{"image_size": 40, "targets": ["finding"], "head_dim": 64, "experts_per_token": 2, "conv_stem": false, "label_smoothing": 0.2, "optimizer": "muon", "muon_scale": "match_rms_adamw", "nesterov": false, "adamw_lr_other_params": 0.0025, "grad_clip": 3.0, "final_lr_fraction": 0.05, "warmup_steps": 320, "weight_decay": 0.02}
Rows from block 5, named by matrix and row number. Rows with one number belong to one attention dimension. Each number is 128 + 32 x the weight over its row's rms, rounded and kept within 0 to 255. All counts start at 0. After the name is the row's rms in percent of the matrix's.
# q: attention query (model.blocks.5.attn.q.weight, 256x256), inputs 128-191
# k: attention key (model.blocks.5.attn.k.weight, 256x256), inputs 128-191
q.198 099 [161  77 130 121 147 181 132 141  98 149 145 100 117 134 102  94 184 187 121 140 128 107 176 130  93 119 135 102 119 136  78 141  76  73 142 131 126 146 127 154 154 126 151 141 107 108 152 124 163 152 134 159  78  89  36 136 114 154 117 140 120 171  96 183]
k.198 096 [151  95 163 122 150 153  58 112  89 103 132 103  59  87  22  72 129 140 108 151 121 127 185  98 129 114 154 156 120 161 190 118  97 161  92  84 158 109 133 112  66 136 168 131 123 174 105 166 142 173  85 117 146 111 122 142 172 141 163 156  76 118  95 165]
q.199 099 [148 114  89 139 157 122 141 108 123 138 138 109 165 166 237 108 123 121  66 117 138  77  61 186 130 144 170  82 127 109 153  91 108 124 102 149 121 148  89 114 148 140 132  98  93 125 119 176 128  85 143 228 145 152 175  97  86 136  97  97 131 123 105 103]
k.199 099 [162  91 151 142 166 153  61 157  66 180 119 141 124 154 119  96 108 155 178 143 138 133 173 189 123  54 148 109 140 105 116 127 115 142 157  70 146 142 151 173 116 171 145  90 154 130 106  77 102 104  96 175 116 198 132 121  78 105 133 161  52 103 134 117]
q.200 098 [196  95 128  65  96 145 119 145 137 151 144 152 130 107  90  95 188 122 121 133 152 138  65 185 122 135  86 111 152 126  94 148 170 123 126 168 126 125  56 168  90 118 180 144 121 149 119 137 140 154 179 177 155  91 155 148 166 144 192 146 146  53  65 143]
k.200 093 [137 119 180 145  91  72 166 100 142 177 137 144 102 141 122 117  77 158 132 110 125 108 109 133 126 139 138 106 166 109 135 140 184  98 174 122 160 118 124 131 190 105 172 154 106 133 119 210 163 121 147  52  99 209 149 127 147 114 109 140 116  82 136  74]
q.201 107 [117 157  79 136 133 161 112 157 113 155 160 136 178 150 145 205 149  68 155 128 165 166  89 110 119 123 159 103 166  60 108 144 143 117 141 128 133 183 161  50 178 159  85 146 150 118 155  78 130 143 104 103 152 115  91 118  74 145 108 121 118 141 138 130]
k.201 117 [161 105 115 132  83 128 107 119 147 163 163 106 162 106 171 117 178  94 133 115 123 133 113 156 144  84 129 144 230 149 109 115  90  86 169  97 162 118  89 108  88 114  85  82 129 148  97 100 112 112 211  97 151 170  58  73 143 159 123 100  87 157 151 154]
q.202 108 [114 118 118 152 193 110 153 112 109 117 106 113  93 108 111 123 125 130 208  65 120 104  96 147 111 152  93  94  96 215 137 141 104  93 191 113 144 123 142  79 101 120  73 111 106 167 109 130 140 167 176 132 222 116  74 103 123 114 156 183 175 136 101 158]
k.202 100 [145 112 126 118 136 100 111 110 136 148 114 101  78 156 116 155  57  95 199  33 125 143 113  96 143  71  96 103 151  96  96 191 111 123 106  98 160 185 160 146 115 161 114 137 196 123 113 132 148 108 197 147 163 102 138 105 146 150 180 141 183 146 108 106]
q.203 096 [138 185  94 177 126 122 185 117 171 168 162 162 113 166  99 116  62  72 147 123 143  95 141 161 159 189 166 165 166 196 131 164 114 110 120 133 169 173  83 119 120 127  72 130 116  92 152  87 121  89 130 103 112 124 101  96 181 117 161  96 123 126 133 178]
k.203 095 [111 114  97 139 209  53 150 140 135 140 133 140 180  99  86 124 129 139 164  84 129 171 186 138 140 112  71 139 139  74 121  55 104 149 137 105 148 100 132 111 200  88 146 160 145 115 167 117  99 105 149 118 158  90 113 172 177 116 112 162 141 148  80 134]
q.204 100 [ 64 156 132 160 165 109 125 141 177 120 161 135 140 166 163 149 111 155 145 150 111  69  96 125 127 151 131 128 141  91 117  60 153  75 130 127  68 142 177  94 105 178 128  27 120 160 136 115 120 165 116  81 166 113 154 138 164 129 139 141 149 137 128  75]
k.204 099 [158 129  67 137  71 140 143 115 152 126  67 147 122 153 178 137 119  81 105 172 155 113 153 127  73 121 149 126 124 173 102 151 147 143 181 140 134 174 134 109 100 175 150 107 108 143 111 112  92 123 140 121 131 163  93 104 134 142  76 162 195  98 157 102]
q.205 103 [119 157 144 104 180  87  96 124 140  99  80 158  95 145 152 149 152 202 137 102 158 148 141 113 166 121 117  73 171  45 109 162 170 128 130 120  84  96 109  89  87 132 115 102 121 186 101 126 121  76  84 152 140 161 146  88 160 154 155 130 135 123 162 139]
k.205 106 [ 45 116  90 133 100  99  81 123 109 132  91  93 165  89 170 102 105 154 131 155 103 166  73 220  91 145 146 149 112 131 102 123 169 132 170 157 144 103  89  72 103 121 117 139 156 162 160  73 149 118  90 144 119  88 124  69  99 128 121 162  62 136  81 161]
q.206 099 [103 151 124 123  64 153 161 106 108 111 113 164 125 112  91 116 121 207 123 121 111 172  98  88 125 190 151 122 170  84 146 122  83 134 114 177 125 111 150 138 157 191 180 101 188  63 142 104 166 117 131 134 188 109 158 163  91 137 149  58 159 127  78 147]
k.206 097 [125  86 158  75 115  86 172  38 137 119 180 153 145 136 162 141 149 104 127 106 188 104  83 142  93 146 148 106 173 137 123  96 185 165 151  80  94  88 159 124 139 133 132 142 139 162  92  74 151 112 149 132 112 163 193 127 127 111 130 153 173 184  99  81]
q.207 092 [ 85  89 119 127 145 122 149 147 117  75 130 147  88 102 137 120  73 134  88 120  99 111 128 118  99 109 126  93 130 158 106 138  94 130 195 227 146 123 125 200 136 122  89 155 109 101 113 137  90 116  59 174  90 171 211 120 119 130  76  71 136  88 109 154]
k.207 097 [112 153 147 176 144 102  71 122 142 152 106 101  98 136 112 143 112 150 160 120 130 126 102 148 163 224 136 171 158 109 141 132 222 135 135 152 127 145  94 117 168  90 166 132 186 157 140 101 157 124  72 115 177 213 163 112 131 131  88 105 151 141 103 128]
q.208 089 [148 152 155 121 133 130 125 125 161 103 140 111 195 101 172 123 120 123 103 148 147 109  48 144 126 187  73 121 125  85 141  91 174 126 116  55  97 172  68 160 145 126  87  83 163 121 155 134 146 116 138 112 138 145 173 110 128  99  86 125 115 105 101 157]
k.208 096 [158 102 127 147 108 140  82 111  35 126 188 176 101  80  81  79 122 100 156 168 115 151 158 148 104 119 113 126 117 148 102 123 121 199 141 111 145 161 133  97 104 154 188 140 143 121 155  51 204  61 135 146 129 116  99 111 117 116 124 114  90 124 188 149]
q.209 096 [112 184  94 181 120 137 150 132 109 152 163 127  88 112 125  84 157 117 199 132 102 129 172 147 206 112  70 172  95 110 133 103  71 139 178 169 114 172 135  77 158 126 104 162  91  97 130 105 143 115 229 148 167 157 143 111  90 119 130  81 117  45 128 145]
k.209 100 [ 85  71 139 136 158  95 140 133 165 135 132 100 127 136 150 147 159 110 119 132  89 163 182 144 142  93 118 108 164 159 133 165 101 105  88 148 144  81 104  55 138 131 107 127  65 125 139 112 129 171 133 118 190  76  95  93 109 114 184 121 121 153 126 115]
q.210 086 [161  89 129 115 139 109  74 181  75 136 121  53 161 102  77  53  74 150 120 147 128 101 129 136 157 161 140 119 180 212  85 203 136 137 150 139  96 163  98 112  83  92 106 112 112 159 135  96 121 105 112  89 141 156 193  94 152 166 191 179  38 124 127 115]
k.210 086 [ 44 131 136 140 141 136 134 130 143 109 138 157 118 174 118  71 130 124  63  20  89 164 125 125 137 149 140 154  66 145 180 130 180 120 108 108 135 117 120  92 132 140  86 217 127  76 136 127 125 112 106 112 143 111 166 135 124 170 111  86 152 134  73 108]
q.211 098 [179 132 103 130  43 103 154 129  97 115  95 116 107 141 151 145 136  90  67 118 161  88 143  94 117 125 127 100 169 162 127  99 174 104 138 141 159 130 124 184  97  80 150 142 139 200 139 163 137 172 113  73 126 147 118  96 160 117 154 111 142 110 109 147]
k.211 098 [155 162 113 197 176 152  73 103 111 143 139 128 160 154 197 129 167 181 139 147 128  98 134 139 156 128 169 156 157 138 139 171 137  98  88  66 117 131 148 101 123 164 157 117 153  70 174 150 101 141  76 168 110 171 160 194 112 105  83  82 110  86 133  75]
q.212 097 [171 111 130 143 126  46 111 143 107 132 152  89  83 137  95 180  77 140 177 124 119 131 194  83  37 128 126 158 106 150 140  83 112 115 140 101 160 100 204 119 135 154 162 163 138 111 113  85 157  78  99 124 131 145 120 197 108 116 148 134 126 220 139 146]
k.212 090 [117 155  86 124 154 186 115 161  82 109 142 125 170 142  80 152 108 135  43  85 136  82 202  56 138 158 133 141 100 127 159 152 134 125 126  80 105  92 185  91  87  77 123 150 183 120 126 129  67 133  94  81 123 114 119 148 158 158 136 119 119 136 129 161]
q.213 102 [156 135 108 149 129 123 133 137  72 102 144 169 135 151 119 191 116  85 163 151 151 141 121 107 149 130 129 188 176 125 156 114 112 159  97  96 184 145 132 171 171 164 100 143 124 140 107  93  87 118  73 159 102 155 178 150  97 128 112 109 134 106 130 130]
k.213 093 [105 121  92 165  90  60 147  85 127 175 107 121 135 149 210 106 104 120  60  80 147 116 101  99  85 181 109 157 190 107 204  98 143 152 114 118 144 138 101 106 154  55 170 113 132 121 135 116  80 117 128 142  76 168  84 126 107 134 113 126  68 164 166 144]
q.214 097 [129 153 146 135 112  61 127 116 131 106 154 137 120  94 106 171 205  65 198 147 129 104 130 115 113  68 148 137 106 106 163 144 116 114  96 137 165 155 165 156  79 146 151 128 148 168 124  94 146  75 177 138 145 117 122 154 140 119 168 196 193 144 139 121]
k.214 101 [115 134 125 123 114 160 141 140 154 150 128 147  84 144  85 115  85  85 108 143 139 160 153 117  95  87 123  67  74  73 156  75 104 136 148 111 159 145 173 153 161  98 140 102 162 178 153 167 139 123 187 158 145 117 103 170 176 159 110 143 145 114 133 143]
q.215 095 [109 183 129 106 167 152 186  32 106 137 106 141 129  92 156 187 104 175  92 122 113 153 149 115 152 104 109  86 128 129 168  86 121 162 147 136 105 136 115 150 157 123 162 141 108  74 109  94 111 158 111 166 114 136 119 154 119 117 175  88 114 146 132  96]
k.215 092 [ 62 124 135 151 135  92 165 128 127 180 117 119  78 147 130  44 167 194  73 146 116 161 146  82 143 105 149 117 118  62 115 140 137  97 133 114 170 131 120  73 118 100 160 155 122  64 163 119 104 129  11  73 129 161 123 134  85 131 134 171 112  90 159 140]
q.216 099 [ 56 123 140  85 186 148  77 129 147 125 158 118 105 114 114 110 143 137 111 104 126  68 130  53 156  84 115 158  97 136 117 203  42 127 104  77  92 134 108  91 114 169 166 157  95  88 112 205 114 158  92 150 127  87 155 136 109  92  95 156 134 142 130 132]
k.216 104 [161 105 160 106 124  95 120 158 176 154  96 135  88 119 140 183 136  81 129 165  95 140 128 151 127 129 124 170 136  95 153  88 133 129 150 146 164 114 127 107 119 172 124 125  98 105 149  91 159 129 126  68 210 183 130 126 130 133 145 112 102  97 164 117]
q.217 088 [145 108 148 128 161 111  94 181 143  83 125 130 129 127 141  89 153 145 120 146 152 107 176 164 106 128 163 152 109 184 146 106 201 139 120 142 153  75 117  99  96 137 124 117 127 147 104 189 123 101  66 120 157 107 126 104 127 113  73 157 141  69 125 159]
k.217 093 [140  56  81  39 192 155 123 113 153 127 132 144 175 118  71  98 104 127 145 131  93  98 128 138 149 208 112 198 102 151 143 121 171 104 100 136  79 157 160 190 146 160 179 155 134 154 114 141 166 102  75 108  93 169  75 112 132 131 107 109 102 196  97 199]
q.218 106 [140 168 119 101  87  79 111  58 135 144 118 120 123 141  85 155 104 116 154 137 131 156  87 153 150  79  73  77 188  82 114 155 181 119 126 212 133 140 115 134 134 113 124 152 114 142 145 133 128  80 121 101 143 136 128 118  88 149 146 153 153  94 149 158]
k.218 098 [ 20 162 151  96 112 104 157 142 173  84 114  92 185 102 125 150  94 132  57 103 118 140 119 138 134 169 151 145 124 135 118 147 148  94 111 123 126 140 168 172 150 123  86 164 112 161 125 132 185 141 183 141 205 130 140 112 160 115 130 124 175 158  71 138]
q.219 098 [140 135 134 170 150 136 157 143 108 105  71 138  88 121 100 157 141 110 196 135 185  90 187  87 130 103  78 169 182  91  96 109  84 168 180 138  84 119 124 130 143 126 142 138 158 190 142 142 160 155  64 142 137 135 109  85 139 131 133  94 111  89 149 162]
k.219 107 [ 84 105 132 133  95 135 128 171 167 156 121  73 143 134 163 101 147 190 156 185 132 149 104 183 115 197 169 128 136 152  81 158  92 116 106  78 170 111 105 209 146 134 153 109 165 137 127 104 154 100 132 173 132  95 111 146 158 141 140 159 114 181 144 103]
q.220 096 [142  83 128  99 171 114 136 156 143 100  48 140 104 103  81 153 103 138 109 128 112  91  95  91 112 187  75 155 141 113 113 111 129  77 184  88 107 140  87 148  80  68 109 119  98 164 149 147 136 160 147 127 129 156 140 126 184 118 131 136  98 138 166 137]
k.220 090 [121 179 107 151 129 148 107 142  91 123 145 117 119 152 114  90 155 156 108 105 128 183 152 151 100 106 108  69 128 148 190 150  87  90  94  79  55 152 109 151 188 164 109 199 193 120  88  79 140 138 135 104  92 110 124 165 176 163 162  71 136 145  56 133]
q.221 106 [139  94 110 118  79 124 107 101  87 118 140  46 160 153  95  92  75 192 120 106 148 159 127  76  86  96 124 138 177 152  88  77 115 157 137 116 113 104 138 113 119 106 133 149  85 133 135 141 123 136 127 102 131 152 161 127 127 130 168  96 139 112  91 158]
k.221 108 [129  81 178 144 166 126 144 139 138  92 112 168  94 120  69 159 173 178 113 130 143 142 145 169 205 125 101 183 108  54 123 116 165 114 121  74 175 140 164 142 139 140 152 124 146 155 110 131 123 132 152 147 150 180  91 131  98 131  79 108 136 251 131 154]
q.222 099 [135 125 132 179 163 157 153 129 104  98  19 127  88 169 146 138  98 125 172 163 152 160 123 175 108 160  65 139 118 194 100 163 109  96  93 189 118 116 117 146  68 112 128 147  89 163 135 153  94 103  71 106 146 138 193 122 108 116  74 129 100  59 135 109]
k.222 107 [ 38 151 151 129 102 133 124 188 104 123  78 169 151  81  84 156 134 139 166  67 161 172 111 174 118 174 118 143 126 112 131 164 136  84 164 155 107 113  74 129 121 123 166 143 149 117 112  97 123  72 137 163 143 109 161 113  89 157 120 152 159 183 116 129]
q.223 104 [115 135  99  73 148 147 128 120 127 123 111 103 136  87 205 129 144 170 169 147  97 166 199 117 145 184 107 144  60 136 154  95 136 101 112 154 137 124 134  92 143 139 120 115  74 145  99 121 168 127 149 106  77 101 106 115 101 126 140  72 136 125 118 119]
k.223 107 [106 157 129 137 119 104 139 110 168 113 128 164 167 159 133  46 128 189  43 115  91  64 209 143 132 129 141 138 169 106 147  99 142  79 175  76  73 145 134  89 138 113 125 136  74  86 140 154  99 116  32  62 108  82 122 131 143 130 106 130 103 170 175 148]
q.224 109 [ 71 143  88 148 133 142 154 135 103 189 182 134 151  90  98 181 127 125  96 152 121 107  91 107 131  89 125 147  76 101 138 104  99 130 135 102  66 184 154 105 149 160 156 115  87 157 147  71 179 106 132 104 136 100 111 116 115 112 185 135 138 130  44 126]
k.224 114 [135  43 151 105 103  89 182 155 155 141 138 185  69 149 150  78 104 118  77 158 130  83 157  67 107  88  98  94 150  55 147 143 188 185 135 105 186 141 203 123 190 144 133 104 126 190 125 148 165  93 200 178 123 164 144 103  93 134 141 154 127 136 138 137]
q.225 098 [106 142 197 149 106 121 140 129 133 132 116 162  82 167 123  53 133 133 157 222 133 197 131  83 115 165  94 165 140 113 147 139  91 177 135 147 148 132 183 181 115 215 151 152 188  55 142  79 119 147 109  97 122 155 111 123 121 136 106 173 157 146 175  90]
k.225 096 [147 202 115 136 161 185 121 150 109 163 136 104 110 158 146 142 154 127 124 165 107 135 117  85  85 116 132  97 115 106 176  94 182 129 131 117  88  78  14  63 131  99 161 113 183 134 178 106 107 116  95 104 151 132 103 102 130 128 149 151 108 106 155  76]
q.226 097 [ 72 173 119 147 142 166  33  97 115 110  81 116 119 108 152 146 170 125 126 172 149  90 140 132 132 234 130 185  96 145 163 108  96 146 142 180 143 176 143  93 158 144 160 153 156 126 163  99  74 180 105 119 173 102 145 104  99 103  98 129 150 124 172 103]
k.226 099 [178 152 143 130 126 160 142 148 116 110 104 232 154 139 156  80 148 120 136 129 110 130 157 101 107 137 154 108  61 144 125 100 154 120 163  88 122 112  75 117  56 185 129 110 144 160 132 130 137 112  93 184  87 117 118  95 146 117 118 104 100  86 164 157]
q.227 092 [143 120 149 138  60 159 110 135 140 141 146 184 111 142 117 134 152 149 100  85 128 113 171  81  78  88 158 123 153 128 203 135 100 151  97  68 122 128 134 167  57  85 128 143 120  69 105 141  80 191 139  91 183 174 143 159 172 150 159  93 162 125 129 105]
k.227 092 [194 155  89 159 121 111 215 128 137 122 137 148 111  95 191 177 164 149 140 157 130  98 115  72 160 151 170 125  59 137  67 119 163  91 118 177 111 146  91 128 116 163  59 113 107  82 120  62 148 168 137 216 115 102 159 154 134 109 118 142 157  77 128 138]
q.228 079 [ 54 179 137  91  62  68 191 173 128 121  85 183 155 168 128  94 127 148 173 145 130 147 143 149 169 195 204 138 106 205 201 106 153 174 120 151 136 140  57 159 105 133  91 122 113 144 188 135 124 126 206 151  93 128 137 119 132 116 149  78 104 128 133  84]
k.228 084 [177 151 142 135 118 160 130 119 187 100 137 100  73 190  91 120 151 131 119  81  93 129 163 140 147  58 117 121 159 161 142  99  88 101 124  91  95  62  67 144 156 126 130 113 163  99  66  74 101 201  39 166 161 180 112 121 154 144  85 180 139  87 176 165]
q.229 095 [138 171 139 110 155 127 173 159 150 175 119  78 135 149 188 136 121 105  85  92 142  67 143 168 105 142 141  57 152 104 123 109 121 102 161  91  96 124  88 122 103 176 179  86 167 151  73 172 141  60 103 122 151 130  78  78  92 126 158  71 150 101 173 151]
k.229 097 [169  68 104 100 122 148  60 124  51  96 117 142 101  89 142 115 124 137 129 129  97 154 118 138 132 124 110 136 116 101 160 142 112 152 177  73 107  98 124 151 122 164 135 159  91 120 125  32  60 167 146 167 150 148 147 131 196 133  93 146  61  94 107 179]
q.230 098 [108  84 155 137 143 129  72 100 125 120  54 122  99 196 179 104 107 160 123 153 129 114 137 115  94 126  99 186 148 163 151 160 111 132 144 120 149  96 119 185 143 116 104 178 185 152  99 143 153  92 146 136  86 136 173 117 133 125  85 147 112 145  99  76]
k.230 099 [ 84 172  95 144 144 138 126 164  86  82  99 117 159 125 150 175  86 185  68  79 132 118 127 119 147 164 165  79  90  88 140 117 155 120  95 142  85 147 151  75 102 132  84 138 158 163 126 129 131 123  78 178 100  91 171 133  95 124 118 169 109 119 130 120]
q.231 095 [ 65  34 129 121 102 132 189 155 129 138 101 114 115  46 140 125 155 118 143 165 139 112 154 121 114 153  60 147 162 153 142 200 107 179 141 139 132  85 140 131 173 158 172 136  97 120 149 117 100 149 135  99  77 184 164  93 176 124 120 159 113  94 126 176]
k.231 097 [ 64 123 148 163 147 128 133 184  84 133 158  81  97  85 131 161 154 126  73 117 116 162 121 169  96 157 132 177 110 171 159 105 141 106 145  86 152 106  48 108 123 149 107 117 104 139 121 132  89 123 117 174 184 148  96 152 136 152 154  81 124 161  90 130]
q.232 104 [159 163  97 103 118 126 128 138 107 101 158 108 175  97 119 150 166 226  98 133  95 169  66 138 149 128 107 155  83 117 142 137  93 121 110 148  91 100 125  72  72 136 113  71 124 178 153  77 101 150 133 147 123 121 129 116 121 133 108 122 156  69 113  86]
k.232 103 [164 102 145 116  98 119 179 148 119 161  69 174 133 151  82 132  91 104 174 157 120 125 188 128 102 120 160 175 151 110 153 152 140  98 144 108  89 144 201 100 151 115  98  97 115 160 152 130 137 126 199 138 147  68  62 126 100 129 126  98 149 107 153 133]
q.233 101 [117 125 155 148  96  97 150 132 139 155 144  94 117 197 109 141 133 139 147  74 103 100 116 168  66 117 129 145 148 135 147 184 113 132  79 142 120 111 133 101 128  98 140 137 123 133 184 132 140 132 151 116 121 133 144 149 152 163 132 148 138 124  95 159]
k.233 093 [172  42  58 120  94  90 122 116 115  67 139  88 159  67 142 178 123  97  94 121 130 122 110 160 162 140 114 110  92 110 134  85  77 134 170 136  76  99 191 107  71 181 113 185 146  83 140 131 141 167 214 123 106 114 146 121 106 153 152 182 169 181  74 132]
q.234 096 [130  91 144 117 125 108  40  98 111 146 125 125 133  93 158 117 146 127 148 152 146 113 122  69  65 146 173 234 133 173 123 120  71 168 191  93  97 101 168 113 133 160 104 129 169 154 140 134 163 111 137 136 175 131  69 117 103 157 152 202 155 130  92 126]
k.234 097 [164 171 119 116 100 160 209 164 167 127 109 160 129 139 125 155  93  96  61 188 118 123  81 149 119 130 110 120 175 129 140 182 181 185 123 124 120 129 150 137 131 149 100 153 100 157  90 196 160 116 114 157 105 103 128  70 175 115 120 110 108 138 161  85]
q.235 097 [145 118 136 136  82 104 140 150 122 116 129 173 131  84 119 152 129  83 134  95  93 104 120  91 108 138 127 135 177  70 140 107 198 159  91  93 149 158 141 153  59 115 156 117  91 101 108 119 102 134 179  91 152  95  96 144 238 101 174 127 154 111  66 157]
k.235 090 [111 140 105 160 124 103 136 132 143 164  90 115  69 155 151 111 158 209 145 136 124  76 179 141 135 109  86 144 158 169  87 110 135 123 144 115 120  87 146 187 134 147 133 120 155 137 115  77 146 192 132 169 133 103 101 132 134 154 137 153 183 138 132  98]
q.236 106 [ 81 145 117 131  82 126 117 112  75 101 144 145  92  87 161 155 124 128 193 113 107  73 122  77 207 148 103 131 113 160 130 160  85 112 120 118  95 116  33 124  88 141 144 108 132 140 131 107 107 127 161 136 131 168 173 112 110 148  66 129 119 104 188  87]
k.236 110 [104 104 175  89  93 136 125 125  83 105 110 144 111 139  83 101 131  63 202 146 159 114 136 171  79 122 152 132 118 154 168 112 104 125  96  96 146  98 104 106 107 145  96  42 146 115 154  85 110 126 123 101 176 153 127 133 115 127 169 120 163 104 115 131]
q.237 099 [112 155 118 120 154 112  40 121  78  86 154 173 177 162 173  85 185 115 148 170 128 126 111 139  74 115 149 146 174 114 158 194  60 130 129 114 122 107 196 151 121 155  97  96 194  75 101 157 154 127 164 101 147  78 144  96 133 157 120 121 131 136 100 127]
k.237 096 [107 147  78 126 142  91 130  76 154 204 155 102 143 139 174 139 106 175 109 114  86  99 128 116 139 151 150 132 159  84 133  73 143  61 128 182 158 116 110  40 200 127 124 119 140 176 132 128 144 107 117 117 166  20 106 113 149 166 122 115  73 146 156 128]
q.238 095 [152 111 119 130 109 129 128 120 134 186  79 127  89 133 165 155  87 156 145 110 146 120 175 133 116 171 185 152  74 149 108 158 132  96 102 157 105 177  90 117 127 113 127 109 118  99 152 151 111 203  99 142 117 133 169 174 154 160 162 120  85 127 103 163]
k.238 097 [ 67 145 131  97 125  89 191 105 147 137 155 115 147 111 117 108 162 151 170  87 177 108 123 116 108  94 166 126 101 148 133 134  87 110 124 131 143 120  51 162 194 140 114 105 155 121 157 118 127  90  69  90 120 149  99 120 127 144 115  89 161 186  93 159]
q.239 103 [128 169 141 160 155 149 169 137 166 104  75 149 201 105  82 195 169 105  79 107 137 131 111 178  84 136  63 127 123 103 154 139  72 186  72 162 166  84 114 122 167 143 135 128 151  86 119 142  92 139  62 157 107 149 171 118  75 121 117 205  77 118 129 112]
k.239 098 [102  87  96 123  83 159 176 156 149 153 127 136  77 121 143 119 160 145 154 130  94 137 169 121 127 139 128 183  95 141  84 134 126 180 179 121 136 202 106 170 113 148 160 121 145 122  80  77 163 163 206 167 145 112 150  94  62 160 142 167  87 158 185 166]
q.240 101 [120 134 112 118 114 160 134 125 129 112 155  62 109 166 144 125 150 124  86 130  98 170 134 102 134 173  59 149 101 120  86 118 100 120 124 115 103  95 148 136 152 132 139 151 157 161 168 153 151  96 169  97 152 151 142  82 140 106 150 158 159 177 135 152]
k.240 101 [181 103  57 118 179 123 114  68  90 109 176 164 139 164 150 181 109 107 105 108 152  83 150  99 122 150 123 102 179  92 160  57 143 183 129 113  98 132 153  70 151  99 134 154 176 132 192  90 110 154 163 169 100 144  86 102 134 117 108 116 139  86  65 138]
q.241 101 [143  88 126  90 120 183  58 158 129  96 121 147 116 128 126 131 177 102 106 135 142 117 111 102 152 118 130 104 224  83 153 146  92 134 156 152 114 123 126  99  76  53 146  98 138  79 139 100 139  89  51  93  86 152 103 186 183 110 102 152  49 126 141 152]
k.241 105 [119 113 132 167 142 142  93 132 132 111 125 147 153 125 203  98 137 126  90 136 139 129  90 176 137 215 130 145  62 133 162 147 181 129  78 159 107 103  87 187 140  93 183 137 105 137 170 134 110 147 103 103 107 167 118 146 175 158 126 116 176 145 155  94]
q.242 111 [ 46 141 151 135 124 145  92 169 112  96 156 120 129  75 146 130  94  71 140 178 193 191  59  81 127 150 121 134 150  91 116 127 127 164  97  89  98 209 133 106 108 187  86 115  97 142 106 172 165 118 112 103 153 102 171 162 108 105 150 138 163 164  96 127]
k.242 110 [ 94 102 182  81 146 153 152  84  86  94 142  99 185 158 188  59 165 129 124 150 121 114 114 144  95 190  80 112 139 173  90 106 161 175 108  85 169 114 104  96 123 131 128 100 128 161  81  89 174  78 137 113 117  73  84  98 160 151 123  99  86 137 141 130]
q.243 103 [124 136 120 154 125 168 114 129 154 131 110 111 146 111  53 163  41 108 202 127 143 136 132 114 161 114 142 177 164 159  65 101  61 170 169 142 169  90  87 172 185 210 148  79 100 144 117  80 154 122  68 138 118 154 168 121  67 142 160 159 146 118  80 164]
k.243 105 [126 118 147  78  90 155 137 139 126 116 141 115 157 130 156 142 154 159  71 147 127  81 158  97  98 140  76 139 153 157 159 148 152  66 146  19 139 158 112 144 136 132 104 126 188 179 143 127 180 124 178  95 126 174 126 119 158 123 115 166 105  89 203 173]
q.244 105 [174  82 139 158 167  91 205 139 156 161 102 115 141 142 169  88 141 190 141  90 111 143 108 124 124 128 178  70 100 168 126 148 108 143 176  88 110 136 123 140 133  88 136  97  90 116  89  64 113 132 100 115 159  95 121 141 113  94 199 151 209 118 134 127]
k.244 104 [131 110  98 172 114 126 120  87 172 114 112 148 144 122 154 134 129 170 153 124 139 110  81  86 150  84 127  82 161 142 139 145 141 141 134 109  83 195 127 137 164 151 168 120 166 141 171 146  63 143  75 107 138 142  61 105 122  91 142 110  77 136  94 116]
q.245 102 [ 89 117 168 163 124 123 136  93 138 130  95 108 118 149 223 161 101 119 115 134 146 105  45 123 114 117 112 129  45  72  98 122  98 104 152  47 111 186 157  92 141  97 120 115 137 141 129 132 146 130 134 161  82 148 129 147 169 127 102 157  72 100 144 104]
k.245 102 [143 109 128 136 142 188 134 146 133 163  92 162 164 109  81  99 105 134 162 152 103 114 127 200 119 133 146  49 179 122 140  89 139 225 154 170 115 102 130 112  92 151 134  83 159 122  75 144 181 151 128  81  94  79 124 117 105 131 209 126 153 144 115  79]
q.246 108 [173 125 153 118 139 111 130 140 168 103 119 152 126 138 160 105 134 224 124 108 140 167 161  77  66 139 105 133  78 134 123 107 123 151 143  74 178 117 147 145 138  62 149 129 154 114 132 120 131 142 127 162 106 114  99 124 192 110  82  99  98 110 124 105]
k.246 102 [171 116  84 172 127 165 122 121 122 112 130 190  97  65 110 179 150 145 113 164 151 150 158 157 164 117 158 133 134 153  85 162 143  86 123 205 107 124 155 166  98  99 125 175 109  76 117 115 145 147  81 113 109  84 111  99 111 138  94 109 130 116 169 103]
q.247 105 [171 100 142 121  79 128 125 170  69 190 129 149 148 194 196  87 112 120 148 136 123 126 187 117 115 163 195 132  95 153 172 126  56 222 137 111 144 124 157  88 116 138 116 105 112 113 120 111 109 151 162 112 119 196 108  98 128 141 116 138 137  42 166 114]
k.247 100 [ 90 160 145 176 101 114 123  90  96  75  82  80 112  75  88  85 106 169 125 142 133 168 186 116 194 110 156 107 167 118 168 134 124 156 132 174 128 117 167 104  84 156 102 138  91 111 142 102  87 165 103 148 122  73 134  93 161 147 122 134 175 190 141 102]
q.248 096 [107 105  45 129  85 145 153 120 131 172 159  80 108  99 132 144 134 154 115 116 141  98 131 125 116 101  96  64 156 128 168 120 141 150 154 157  96 128 157 160 124 126 137 139 139 132 155  44 137 118 161 133 135 172 113 157 132 130 117 174 133 114  84 155]
k.248 095 [101  77 157 106 133 143 108 177  62 181 127 115  88 137 148 158 122 127  87  96 142 133  79 103 114 103 219 148 115 138 108 161 138 137 171  83 118  74 171 112  52 155 189 119  85 115 105 133  76 103 166 150 135 123 110 161 184 106 113 163 162 140 100 108]
q.249 101 [152 158 111 103 176 169  69 117 137 165  81  53 159 103 165 138  91 214  85 130 134 187 150  80 142 123  80 142 104  57 145 114 119 139 122 123 184 127 160 104 172 110  80 127 169  97  83 113 121 103 117 135 195 134  98 166 136 145 160  93 194 192  87 148]
k.249 106 [130 113 146 134 195 155  81  91 116 119 161 137  87 139 194 130 182  97 107 100 116 123 136 157 128 135 176 110 171 115  90 106 142 110 129 157  85 177 144  98 122 109 104 181  58 149 134 133  53 167 147 103  84  48 148 137 143 115  74  91  74 119 116 166]